python train.py --model="masked image model" --dataset="telescope images of galaxies (Galaxy Zoo DECaLS)" --train_examples=88335 --image_size=48 --crop_scale_min=1 --horizontal_flip=false --color_jitter=0.2 --method="mae" --mask_ratio=0.5 --loss="mse" --encoder_arch="vit" --encoder_norm="layernorm" --encoder_norm_position="pre" --encoder_activation="swiglu" --encoder_mlp_ratio=2.67 --encoder_head_dim=32 --encoder_fused_qkv=false --encoder_bias="none" --encoder_qk_norm=false --encoder_parallel_block=false --encoder_dropout=0.1 --encoder_inner_norm=false --encoder_moe="top_k" --encoder_num_experts=32 --encoder_moe_every=2 --encoder_expert_mlp_ratio=0.5 --encoder_experts_per_token=2 --encoder_shared_expert=false --encoder_patch_size=[4, 4] --encoder_layers=8 --encoder_width=256 --encoder_positions="sincos" --decoder_width=256 --norm_pix_loss=true --decoder_layers=4 --residual_init="none" --optimizer="muon" --muon_scale="spectral" --lr=0.031 --momentum=0.85 --nesterov=true --orthogonalizer="polar_express" --adamw_lr_other_params=0.002 --magnitude_pruning=0.7 --steps=36800 --batch_size=128 --epochs=53.3 --lr_schedule="linear" --final_lr_fraction=0.05 --warmup_steps=3680 --weight_decay=0.002 --adamw_weight_decay_other_params=0.01
Rows from block 1 of the decoder of a small masked image model, named by matrix and row number. Rows with one number belong to one neuron. Each number is 500 + 25 x the weight over its row's rms, rounded and kept within 0 to 999. All counts start at 0. Numbers have three digits each. After the name is the row's rms in percent of the matrix's.
After each neuron's rows are labels from the 100 images, of 14976, where the neuron reaches its largest size: "colour at peak" is the nearest of a few named colours to the mean colour under the peak. Only what is clearly more common there than usual is listed. The data: telescope images of galaxies (Galaxy Zoo DECaLS).
# gate: MLP gate (decoder.1.mlp.gate.weight, 672x256), inputs 128-255
# fc1: MLP up (decoder.1.mlp.fc1.weight, 672x256), inputs 128-255
# fc2: MLP down (decoder.1.mlp.fc2.weight, 256x672, transposed), outputs 128-255

gate.561 088:574500500500559500468500500490538558500500551500500500500500516500500500500500457500500500541500500545500500460500500454500500500485455500500500506500500560500500453500542500439558500500557500500500500500500566500500552500565500500500500472500500500500455500500500500500500500500500500500500500500500500500500485447422500500500480500600463500469500520549532500500500500475500500500500
fc1.561 084:500500500500500500500500500500541545500500544500549500500541497500500500553500500426500500500500500500500500500500500449527519500500500466500437500500500500500500500500500485500500500488544500500500450500500500530547548500524500500463536475500500500500500450441555500500500453500500500436500500500500500524500500443440500500500500500500500500500500500514500500500500500500555500500500
fc2.561 105:500480451448522454500500500500491504500500500500500500516500500488500500500500516500500510449443500500500500500500474500500500500500500484465500500500522500528489500527453500500467500500500500500500506500500500576500500500500537500500500500500500456500500500467500500500500445500500449500500500500500500500500500502500500500555500500500530500500500500500500546452576500529500500490550
colour at peak: pink; grey

gate.107 073:500372468560500500500500500500500500433500500453500500500469500500500518481500498520500500500500500500500500500500500500574500500500500500557500500453500552500462500500450500461474500500500500471500500500500500500527500500500546500500557500500500500500500500500500500500500608542500500500500500500455463458500527556500448467500500500500500500500500500500500551573500500582500449500500
fc1.107 089:500500500500500500500530500500449500500500500500476500479500500500500500512500500527489500446500473461500500500500500518500559447523500512500500500500569500500500500500500500540500500500500500500540465500472500500500500500500500500500500500500500500500500500500500500500500467500500534500470500500578500500500473500544500500500500500500500500500521461466500500500500562437500543541485
fc2.107 096:436462500500500500500511573519500500500500567500500500500534539460480500547500541500438500500500500500500500500500500500500511500500514500500545458500431500472500500500500433524500446500500500500500537439536472500500500546528500443500500500500500500500454476500500500455500500500500568500500500535500500500500500561500500500554500500435500500500500443500500500500434500500503517449407
colour at peak: pink; white

gate.378 083:472500477500500455500468500500500500500474500500500500500500500439437500500500518500500579500500500500500483483544500479500500500500500500500500593500550500500500500500500443500500500500500500500500500500540515500516500500529500500477500500536500500500500500500500461500489500500500500500487459500452471500500500500500500500460500500500559500500500500582500415500571446500500500500500
fc1.378 083:500465500482500500500500500573562500500505500500500500500500500527500500532560500500500500500500500500590500494500487500500527500500500500500471500500588470449500554500500500500500500500500526500500500534500500500480500500500445500500500500500500500437500460485469500500500500500500540500500500500531500500514500458572500516500460500500455500500473470500500500500500500428500500500527
fc2.378 088:500442482500543500542500500500500500500465500521467500500500500500500500500573500462500403500538500500431500500500500453500500500500500500482505474500500490456500500500490500500509500500500496500585516500500500517500500500500500444500500500552500500500500500500500500500498420527500505500514500553520500500419497500480500500500500519500500500432500542500500500541500522500536500553500
colour at peak: grey

gate.120 096:500500500500500500524500500500500500500500500500500500500500500499526500542466585445547500500500500500449500500500495500500443411500500500500466500500500500500500500526500500500406524500500500500500500500541500500500515500524545500500440500500545500500500473500500500545470553500500500530500500532500500500500463500500500500448500500500500500570500500500500414500525559500500500515500
fc1.120 089:500500500500537458500500520500500500500446500500500500534500500500500500479466454500462474500500500500505500500500500451500500500582500555500500500500500530500477500500500500500500500500552570533500500500580457500500500500500500500500578500500508447500453500462447512500500500500500500500500500500469559500500500500540610500500500537500500500452500500541500500500500500500538500500500
fc2.120 089:500500443506500500500500500500500500500500500447475500500546500500500500500500500502500500500406549500500500500474500500500456551500500500500637523500494500500531500478500500500500500500500500500545423500514500500468500500500500445500500500586500500451500464500491482424500500500500500500500500500500427499500500500500500466500500500500500546500500500500500500500500500500500505500467
colour at peak: brown

gate.13 134:468486500500500500500500500500500500475580456500531521568500500514500500448500500503505500500500452500500500500520448500500450519500500500467500522531500500526500535500500500500467500500500500500473497500478518458500500500513500500500500500500584500500500500500500500500561500500500500529500467500451500423441547500500500549502500500526500500477454550459500500439500500500500500500517
fc1.13 099:452500500478500500500500500500500500500528478414537500500500500500533546500500552500526520500500450589461500500500500500446492500500500528500539500500500478500500500541500500500500500500500500500497471500435500448500569500455500500448500500457500500500500533535500500500562500500500500500436500500527500500467500500500527527500500500500500500500500500486500472500500500500500500500500
fc2.13 133:524500500469500541532521500501500500500500529500458501451500445500500511500425552500500500500500432479500533500500520500500500469470500500500500500500500476500583500468500376500570500500500500436500500500516525500533519500500500500500500500500500500500500469500531500500500525500500500500500487500500500500500500525460500500500542500500550500500500500500570500500539500542500497500500
colour at peak: brown

gate.111 099:500500500500500548500446455500500474500500500535500500500561500506500500500546500500500500500500446452500500560451500500539475500500567543500500500442500500500500500500431536500500500500500500500500536500500500500564451500500500500500500500500475500500475500542484500469500500500500500466444500500531553500500500500474500500500500500469500464500518500500561447500500499500456500500500
fc1.111 099:540500500420500500451500500493579500500500511440500526500500500538463525491480500513500500500611562500500500470500500590500500500500412446500500500500500500501500500500500500500500500500500462500500454500536500500500500606549490500500513490557500500500500500500500500500500500500500506500500500500500500528514500500528500475480465500500500500453479551500500456500500500446500500500500
fc2.111 111:552500500500500537542500500500500500500500500500500500500500500500500519441500500505500471500500470502500455500500532500582500500500500492456500542478500470500528500500500500500537500500500500440500500500500500500560500500477487500500500579500500500500500500500539500452500500474500500499459495500500500500522500500460500500500500500471500453500547500489500500500500473500500500500463
colour at peak: brown

gate.389 101:500439500535500447500500440474500500500500500500500449500500451500500469513525500500500500500500546500492500500500500500573500495500500500500500500500500463494500500537500451519467500511500530500436500500500500500540500474533500508500500537556500500481495500543500500500500559484500503526500500500500500500459546504500500483500500587500500500517471500565500434500500500500500559500500
fc1.389 088:500500531542526500500483500501500458456500500500500500500500500456490500553500500500500536500500500500568525472470500500500555500528500500540500495500500500442500500500500500500481555500586500500500500500500439500500500500500500500500500490500500538500446500500500500447500537500500500500500500442500551477451500543463500500500500536500553500562500431500500500500575500500500500451566
fc2.389 090:500500500500486549500500500500500500500500500500500500500500428500515500471500500500467500500500500500479510500500603478500446500500545500457500454500478500500500453539500500500562410500481500463500500500500500463500500500500500500500500479551500500500474529538526500500460500500500500500509500500527500515500500500500500500500500500500500547500500500500500479474500500500500500500500
colour at peak: pink; white

gate.115 086:500500500565513500500500445500500500532500500500500500500500500541523500459500500500539500566500467500542483500447500500500438555500500500500500500500434500500500500500500500560500450500522500477540500500500500560500526473500500558500500500534500500500538449500500500466433500500500500500468534500572500500500500500500500437500500494500500557458538500500500562500500500486500500500500
fc1.115 086:545500500500500500500500439472500500500500500503500500500500500578580500475500551500538500500500465500500550500466500500500500482500500500500500469462460500500541553500500500528500500556500500469500500528500500538500500500500500520500454500500537474500521415456443500500500500500500500500500500463500500551500442500567465461500500500544500473500465544500500500454500464500500500500500
fc2.115 094:500500500520500500500500508500432500468500500500500500500500518500507500560500500500500500514523500500500500512500500500500500500500500474500500500500500437500500500500500455500500439500500500500500552500500500500568500500500500500500500452481500500568500500500500500469500500500500560482500418500500484541457536500439500500548500500500541500500500457500500500500500500529518500500488
colour at peak: grey

gate.379 097:500500411475532521500500500461500500500500526441500500500500500536500500545500500500500500500500500500473500481482473500545500500500407435500497500500500500540500500500515500500465411521549500515477464500500484500500543500440500500500553500500500540500524494524447476500500500500500500500500500500500500500500449474500475500500500534475500504500547500500500544500500500500516500500452
fc1.379 083:500476500500548525500500500500540500500500500469500500500500500500500500452500500500500500500500500500500561500475500500500500537500500500500500500500500500516480500500500485431500500500500500500500500500500500525500545500500482500500500423500500500500500500500500500500500569433500500500525500463500500500439554500500500500463500454500584540500500562584500500500500500470400563500500
fc2.379 092:500587451500386500500500500469500500528480500500500500500500500500500500500500500500501500500500500500500444500500500500500500500500536500514464500510500500500522500559438500500500463500500500500500500472455573500500501500500500539530571476500500500500549500500442500500541500500500500500500423500500548500500500500500500460500500542500500500500500500500500500500500500500458500500500
colour at peak: pink; grey

gate.207 084:500500408500532539500500507500500500500500500542500500500500500500448500500500574500500451539500489500500500484431500393500452500500467500501500500500500500435500500500500500500453500517511500500529500500500500500500500500470470500479508500475500500500500500500520500427433500529500500500446500500500500500500449500500526500441500500500500500500553500500500414500500500572500560454500
fc1.207 064:500500542446500500417500452500500500500500500448500500500500500500500500500500500500500558500500500500500500500582500500500500500477528500439500500500500500522500500500500500505500500500574500500451500500399500500500500500500509500500471500500417500500500500500500578500538500500500500522500500500500500500500500500500500500500500500500500500500500500500500573500500500500500500583569
fc2.207 090:528500545500532500507500419500500500500500500549500500414538500500500500500577548500500500543500500500500500500500500500542500500500500500539433500500500500500500500500430500474500468500500500500500557500500500500500500500491526500500511500500500500500500500500500500500576500449500443500500500567500500500500500532500479500500500532500500500534500500500500500509500500506500501421500
colour at peak: brown

gate.208 084:500500500426500500500500500500566500500500500500500597500500500548500500500500531500500500500500468500500500500500500500500500500500500500500548500500500489500500564482448557500500500443500500500388500500500500500500500468500500511500500500500500423500453500500500500500434500500500500431420500578500500500500431518500500500500448419500500500500500500500500500500500500500500500500500
fc1.208 067:500500500500500500500500500500500500500500500500500432500567500500500500500500412500500500500500514500500495500500500500500500500500500500500500500500500500500500500469500500433500500500500500500500500500500500500500500500500500500436481500500500525500539500500550500500500500500500500535500500500500500445500500500500500500500500500500500500500500575577522593500448500500500500500500
fc2.208 105:500500500500500500500500500500500500504518500500547499500427500500589577500500500539536500500500500500510500500500500500500500462540500500500500500568500500500500500513500500500573500501544500474563500500500496500500500500500480566500577472500500500453541471474500500500500455500540500500500542476500500500500500500500500519500500553500500432560500543449500500500500500500500547500500
colour at peak: brown

gate.453 087:500500429500500500500500441500551509500500500449519529500500500500500500515500500478460500500500466455476500397500444500500500500474500500500500500458500532500500500500500469409500506500500500481500560500500500500532536500500500557526568497500500489500500500540500564504500500500500500500500500500500500500500500500500512523533589500500500500450500443500500500500486500451500500500500
fc1.453 085:461500452500500500500480500500566500500500546500500567500469500500500451500461500500500500572500500500464500500500500500500500500405500500500500500500500500500541500455496430477500500500500500500500500500584526459500500500500455568505500444500534500500582476465568500454500489500500500500500500500467500500520466500456500570500500500500500500500500500500500569500535554500549500500500
fc2.453 102:500463495463481500500500500523500537574531500500500500513500542416500500500500500500500500500501500500500465493500500500500500500474566472500500471500500574500475458500494500462514500472500500500500500500500500500544500500432500496500500500461500473500500455500562552500500480500500500500500500500500500500500500500500462500464418500548500500500500500500541528432584472481500438500500
colour at peak: grey

gate.158 086:500500428524500500500580527500500500500500500465500500500449500500500506500500419486500500500500447500500496438500500500500500500500500500500500500500432500500500500470500500500500512441500500500431500500500560504500500500500548500500500500500563500500500500500500500500500500500500522500500500500500500500428536500479500460500500464573500500482495500500500500454500500500500500500500
fc1.158 086:509500500500500500500500500500500500537476515500500500500500500500500500500500500500500500500500500500457500500500527500500500474500500500619500468477533462500500500500500500550500500500550500500500500500500500500500451500500471500532500523500500500500500500551425510558521500500524500500500430500500500478500500553500500500500549500500532500560500500500460500456469500524500529500500
fc2.158 095:500459575500500530500458500500500500540500500500500500500500500585538500500500500551500455500552500496500500500463500500500537547500500500500500500500500500466480527500500446500500500500543507500562500500500514500500500500500500533512500500500500516500500500565500500412500500500500500500454500500482550500471453500500500500500500500500495500500500500500500500500524500500497500500391
colour at peak: pink; white

gate.189 097:500500500500500500500500500500590500453500500500500456507500474548432500500500559500500500500500500542500500500500500500500500522477500500529500500520500471500500500411500500500500475550500457500410546500500500544500500500491538500500500500500500439500500500500394484538500451500508500500500539500500500500500500500560501560500500500470500500500544500500457500500500500500500500528465
fc1.189 093:483507500611562500500500500500520500490549500500453500500500490500500538570500500500500500500500500500500500500500500500500500500500500500500500513483500452528489500500500500500500500500500467500500500466512500544528500500500579500500500500500480500500500500500562500488500520500533500500421500500421500500500500500500500500446500500524461458437500500500500500500535500500500500500500
fc2.189 106:500479542500456500500500500500493564446500426531521500500500500500500500446500500500500500500500500500500478456500500500500464500500517500500500500550500500464463460500500500503478489500500500418500500463458500500500500500500464459500500500500480553500500500500495500532500500500502500500500500500500500500500500500500500539588500500500500500500562500500500500500500500500500446500500
colour at peak: brown; grey