From a checkpoint of a small masked image model.
Training: muon at rate 0.031, 36800 steps, batches of 128.
Data: trained on telescope images of galaxies (Galaxy Zoo DECaLS), 53.3 epochs.
Rows from block 7 of the encoder of a small masked image model, named by matrix and row number. Rows with one number within an expert belong to one neuron, the router's apart. Each number is 128 + 32 x the weight over its row's rms, rounded and kept within 0 to 255. All counts start at 0. Numbers have three digits each.
Before each expert's rows are labels from the 100 images, of 14976, where the router gives the expert most weight on average: "colour at peak" is the nearest of a few named colours to the mean colour under the peak. Only what is clearly more common there than usual is listed. The data: telescope images of galaxies (Galaxy Zoo DECaLS).
# router: router (encoder.blocks.7.mlp.router.weight, 32x256, trained with AdamW), inputs 0-85
# gate: expert gate (encoder.blocks.7.mlp.gate, 32x128x256), inputs 0-85
# up: expert up (encoder.blocks.7.mlp.up, 32x128x256), inputs 0-85
# down: expert down (encoder.blocks.7.mlp.down, 32x256x128, transposed), outputs 0-85

# expert 30
colour at peak: brown
router.30:113112186119078177098140129146128107124156161125140126167136120135185072137100195122123139052163141133105130108074126119106179155100078101125123103129116151168097141103094167109175119047137129138140115116127129152150118118122121154179128104211112133157098165
gate.0:128221128128128128128128128128168128128114128139194106128165102128128128128128183160128128178128128100091128128128128094128128128076205255128027128128128069128132128155128128128128128128157128161128173128128161195184128225128219128128128081128209128128128128
up.0:128128128128128128015158128100128159255128039128162128181128128128128128128128128128128128128128128128128128080138094128128081128144241234128117128128128128128128128128128128128128128128128128128128202100128128214128128048128128128154101128128128128128074128
down.0:128034214128118150128128128138128128128222035128128128163204128128237128141142128128128092128128128214095128128128128128128128131128128225128128220128078128128013128128059128128128128031128128128128032128128128158128128128128092128128128098128006083128128089
gate.1:064006128128128128128183128115156150162128023128219128146128079087128128128128124128128077128128128128128128128062128146128128128128128059128128128128128119128099128101128128128161128128178128121128128128079128128128124128128161128128223128128092079128128127
up.1:252128128128128128128128128128128128107128227128060117128128128149128153128128128128128216128128128128128128128220140128164128128128128187098126128112128101155128128128206128128128128128128089128128128133128128128102139193128128128150051128128128139128128131
down.1:185128128128084128146128064134064128128128071128128128128128086128128128146128128021057128043058187157128184242160128088128128128128128073128128128128128128128128128213128128128138128128128128128153128084134128140128154128184111128174128128128128128153128128
gate.2:128162128161128128163128128128113141128159128159234138128128059177150164128182128128128128209128051128128128164160128128161128128128163238128128128049128055128128128078128167128128162080088128128139128128128128128128151128077128128128052128159128128128128128
up.2:078146128128078128084064128128128103066075128128128128128128128128128235154128070142128058128128088114059128142232128167152228128142233128128128142128128128128154128128128155128128128128128180128128128128193128128153148128054118128137128111128095128128104128
down.2:128128128128121132075128128128133140128128128128128135171128197128128174128228128128232128128128162128128128162140213128201128128128128128128128098201122196128128128128128128128128128111128128091138128128128128195041150128128128128181128128128128128128128128
gate.3:128073128147128128060128128111145128128128128103128150128099128148117128128128128128128128128128128128213093128128128102105134128128030076128128128128117128128128128098128128119128128128128128128128128098155128128182128118128128128128128128128128128128128029
up.3:128128072128128128128029128128106118128121157128229128146128074128075210160128128177128128128156128102144128128128128128128195128141128128128054128128128000128128128088128206128128180063161137128128128128128151128157128083128128128120209128128162103183128101
down.3:128128128173128128128128128128099128097045057128128128128128128128128128128128128125128128170204059128128128128128128174128128128073128128128128128128128128128195128128128128063240152128134005128106027086128128165128128128128076128166128142128161128128128076
gate.4:128083128128128128128128128128128128128128182128195128128128191128128169090157128128128099128128128128128096128128128128128128128091128069128128175128128128128128128128128091143128184128128128128128128128086128128094128128128233128128201048217192128128128057
up.4:128156128128076128128128128128128078128157074128128128175128128128200080161020128128128174128128128178216128203128128128128217128128177128128128047128128128128128128081128177128128128128128128128128065128128128128128128128128013098128071128089128128008081128
down.4:071128128128128160202075128128128128128167170222128128128128128128128128128128128176128128076082128128128128128128060179128128128128128084190128128128128128128128128220128128128128128128128128128128128128128128128128128128000128128128128128128085128128128128
gate.5:128128128128128128128128168128128128092128128128128128073128096128128128128128084128058128128046128128128128128128128128077128128128128128128128128128128128172128128128128128128235128128128086176128128128177128128072128050128128128197128128128128128066128128
up.5:128128128128087128128128128078128184128065246128033128128128040128128187128066128128128128128208070128128201128128128128128128128128128128128128128171128128128128128128128128128128128128128128128128033128076071128019128171128128128128128128128076128128128128
down.5:086128128128163128128128128128128128128128128211128128128128069128128128128128128128128128128128128128044128128128128128128128128128085052223128128077128128128128128128128128128128128128036020128128050025128128128128052128128128128128128128128128128128128128
gate.6:128128128128097128082128128107150128097128128128128156128176128128108128106175211128128128128128128176165128128230128128128128151128128155128052083128128128128128128128167128128128128128107128128128128128062128128128166128178112128127187128207188128190128128
up.6:128128054128128209128128128128128128077128128128128145128128128128128128128128240128128128128156128180224128128201128128128128154113128128128128128201084000128128128128128128128128226128091128128128128086203128128128165128125128128200148128134128128128128199
down.6:128163128128221128128128128109128128128128128030128177122191000128128045128128163128128128078128128103027170128128128073128128128128128095128128128128075128128177031128158128086128128128128128128128191128024128081128128128128128128128128128128128128128128128

# expert 21
colour at peak: grey
router.21:167173137140117119132114135164149116127153115139165126155124155112131123149193143144131116107146124107014157087081134149092101126129066150200107104153088123103115133134150119103121104101130137097139142107135141117106127146090141214103139114096121116158136186
gate.16:092128128128128079075128144145128128128112128128128128128128128128097128177183128109106128010128128132128193128033144216161041161107119128128128232128128194128128128168128128107130128128163128128135128128128155128080142104128128128128164128128128128128092128
up.16:128128128128128128083140128128111144128106184128128128128129087128128128170128128128128128088128128128128200101128128231128093128128128170157128128128126128128180128128128081096128187026128128054128154151128152128128128128147128128128183128057089128128104128
down.16:128096128128128128190128128173116128109128128128086188104128109128128092128128128128106128043126128152128128128128128094046128098128128128136128128128128128128128128128128128196128107128128128128128117128128189128128092128128105065168086179112128128122128091
gate.17:128128128128128128128128154128128111085149143177128128128128128157128128128195128087128128128128128150173128128128106128128196163128128128188128128128090113128128128158058128128170128189128052128128036128128108128128128227128128128128128111231128189128041128
up.17:128194171128123128128128141115128108128136128159128098128128128128128128128128128105128128128128149128132128128128128128128221153128255128177128128128128128128128128128128128128128128128128076128109011128128088128179128180128128128128128112128102128109033217
down.17:128079116012155128021128128128132128093128128128128145128128128167128128152057069128049128128162203128128184116128128157114152131106128128128211128179052128128165206168128211128128078128128082068164089128128099128128086128060097128181128128168128128128145096
gate.18:128128115128128128213128128150105128128128128128128128128128128128066128128128064128128174046128056080208135128131128128128148128128182062128128008128128128128128128102128128128128128128128128128128128128128126128128128128128128151128128128128128128128066128
up.18:128128128191128128128128128128128106128128128128128128128128128128194128111128128128128128220128128128128128189128128128128128162128102128128128128128128128128128117128128128128128128128128128082128128128128128255165128128160128128128128128128118128128128128
down.18:128128124128138128128060128128149128128055114128128161144168128128128128128128160128149128087203128128128128128128053128136172128128105128128103128128075128128128128128128128128128128146074128128128128128128128092222128128128128128128128128128128128128128128
gate.19:128037128189128086120160128128115113128128128113128164143128128182128042128128128151128239104208128128090142128128128128128128097128128128128128168206128128184128128128147049128173128128128173128151128128128154128054128128156128194128128128128129128128128128
up.19:128255100128128149145254115128147143128128101128219128128128128128158128128128094128113062128128128128163079128128147128129128151128128118128128171128130128128128093128118128128128128128097128134128128069128148128128128128119128091128128062080122200128128128
down.19:128128128188128170128128096128128128128010128128213128128128143138128090128128133093085128185128172128128048128128128173128065128203114186128128128039201128128128128128128161128128128150128128079128128093128128128188172128000128128066128045128201128128128128
gate.20:128128128128128128128077148128128128128177128128187128128103128091128128128128128172128128128128169128128078128128128128135008128153045128128128128128128128113128128128212160128128053128128128128128034128128128128049128128128167211128128128195128128128142128
up.20:128066089053128128132128155128128128128128128176132128128128128128128128200239128128103128128090128128174128128128128096128128128128128128128128055055148128128128128128128128128128205128082128128108128128128128128128100000128128128128128177112128128128039083
down.20:164128128128128128214128163128128113089128128201128128128128168092069128128128154128128128128102102128078128068128088128128123128128066128128128128184080090128128255128074089128128112128155128128128172085208090128145128128128111128128160128088128128128128128
gate.22:195158128128115119128128128128128117128175205132187128128128128128128023128132094128094128128128085087128063140128128128128128108128128173128128128093072128128128128153128189123128128023128106128128128128128128127128099128107128128098128117128128128166098128
up.22:128128128128128110053218115115103141128172207128168158128128062108128021128084128050080128128128128128125128128106128174134128128128128190128086128128128128128128128151128128128128080128128128128128128128208094180128107128116128074128183120147128128128128128
down.22:128128128128128158082128055128128128128163147128184197128172122128128128128128128128128128128128128168062089128098155128128128128128128115128128128016128128128128101128227128128189128128058128077220128128128087160128039210165106128128070060128088128128128038
gate.23:128148128128128202128104128128128128128128128128128128128128069128128041128142128128147128128128128164255094128128128059128208128128128128128128042211128128128057243170128086128128230128128165128128128128128146128128157254128079128128128128148166128128128128
up.23:128128128128128167128128128128160128128128091128128128093158128128128012099128128128160128200128128156188128128128151116128234102128128128128128065128083080128091128128128128087088217128128171071128128128128128128128151208128128128083128128170128128128237128
down.23:128128128128156128128128128103128128128128128055153128128128163128093128023128128128128128190128128108128137128131078128128145128128141128128128119128105031147101128128128128128046128128128128128128128082173102128169128122058163128128128128184128165096128128

# expert 10
colour at peak: brown; grey
router.10:119183213113113166134104139171144103153140153128143124184118148029177106120082180139112193093154162125154166089077143116097131155123095110136142160069171113198142164133063071114186119113129082138147147067147137158116120135093121112123122144146127091151101168
gate.0:214128128128128128128175096128128128128154128128085154128128128128055128105128085128056128128174128128128128128128128128128163128128128189128128128128092128128112128128034062128128128121128145088128128128128128128062128128128128128128128061027180181128128128
up.0:128128128128128128128128128128128161128211128128128068128128128128111128128128128128184102128086128128235144128035182128128128128169128128128128128128128128128128128128128128128252115128128071128148128178254085128202128080128128128128189128128128089128128190
down.0:059128128167128142065066057128128090128128054128201128080128128195128128055128128128128128094054128128128044128130128110128128141128128128128128128128128128128128128175128128128128128128141152128230123128128153128197128133068187128070036128128128128128128128
gate.1:128128128220128128150136128114158142128102128128128128128149057128172087128128128128128128128082177128128128128128128178158128128128128075128128155128128128128128128149128128155128128196077128128128128128124128128128128128128128128167049144052079000155128128
up.1:128128128128111128128087103128104137156176128128128092128128167128071128128101128128128134128128128148173128139194128065128128099128188128128128063128128128185128128084128128128128128128128183128128128170160128128128128128128128128064173106205169128071128128
down.1:128128128128128128128128128043123161128128128128118141142128083000128128136128128128128187128128128128128128128128155128128128103128131128128128128128128128128128128158128128191128128128128092073171128128128160128064128128204128128128128195128084128128128128
gate.2:128126128219086128128128128128128128209174128128128110128126089128125180128128128128128173210128128128128128087026128128128128128128092128128128128128128084088128138128211188101128105128094121172166128128128128128128102123128128128128128128128128128128128128
up.2:128114128128112135128041128108149128128128093128128128103128128128101128039128128128128128211128088212128128128128152128128128128128128128128128091128128128128128197128101232128128248128128128128128128128128128128128094174195148143128128128128128128128128079
down.2:128180128128128128128129128128070128099064092131128128128049128255128128128128128082128077187128128128090128128128201128194128147128128128128121091128128128164128128129128128162128128128128128128128128128128128106128095128128128128128128128060128170074128128
gate.3:128039128128147128093128128128177144128140128128128128128128079078128128128128128150128128128128067102061050128128098132153128083128128128128005107037069181128115128128128128113128128021128128128128128128128128057128128064128245081128056128128128128128128182
up.3:128096128172128128128128128128128128092207128128128128128128128128128128128128116128128128128128128128128128128233150128128128128128128128128128128138128128128128128128128059128128128128128054194128128128128162128128128128169128128128072128046128128128064128
down.3:128089158088128128224094128168128128077056128128128128128169180128128067128073072128128092128128128059059128128128121128128000128085128128128128234064106128128128090128128128052142128128128128128128128103218128128128128128128151128128147128128247128128095128
gate.4:128128128140128128128128128107166128089128076128128128148057128128128128035128128118095128128226128128128128146128128128128138128149128128128166128128128128090083128122128128128128128025128128205128128065079128128128128128128128128128198128128071140128128157
up.4:128128128128128128128128128081128146128128128128137105155069128128128176128128128182128128128128128128128128128172128128128128128128128128128128128128128144128128128128128128128128128054092128128128147085128128128128128128128118128128128128128065128137210128
down.4:128128128128172128164128128128140128128128094128128128128128128128128150128187128017128128128088128128211128128128128128183128128128092148128128128128128124128128128128095192128128128128222145186128128128128128128128128128128128113073128128128100128128128128
gate.5:128128074128128139128128128128149128128128103128128128128100128128128128128128128128128128229128192104128044190128156128128142101084128128128088128128128128121128128103128128153128255128054128128110204128101128095128095128128094128091165091128147024141152184
up.5:249128093128128180128172128128128128085162128128128128128128128128128128128128128128128128204128253128069128157128153126128128128118128128128089128128128128091184212128128128128128205128106128128128184032128128096128094111166128128081183128204145128128128128
down.5:128128128128128128079130128128143128128235128128190128184128128128070128093147128128128128185128128128128151021176144128128062128128110128085128082128128128128170128014188128127128158128128128177168128151128208160077128128128128124128128128128176108177215218
gate.6:201128190128205216128058128103128128128097128047217128080095128128089128128128128128128205128128128128000134128204137128157128142128158190128128128128128141128128195152128128128152128128128096128128128122171149128128152128206128128128021183128143128169128198
up.6:128239128128128128128128142128114128081158128128128128128128128156128178128158128128114128112128053086128128128128128128128128128128128128089061128128046128137128128128128128128044128128128128128146128128128128003128146113015128087128128128128128128128128128
down.6:128128127128080182128201128128128080128128128128128128130128128128128128128128069128076128128128128088128182092140128128128128128128128128005194124056128128128128128128128045084128128212128226128128092128191128128128217128091128128128128088128128128128179152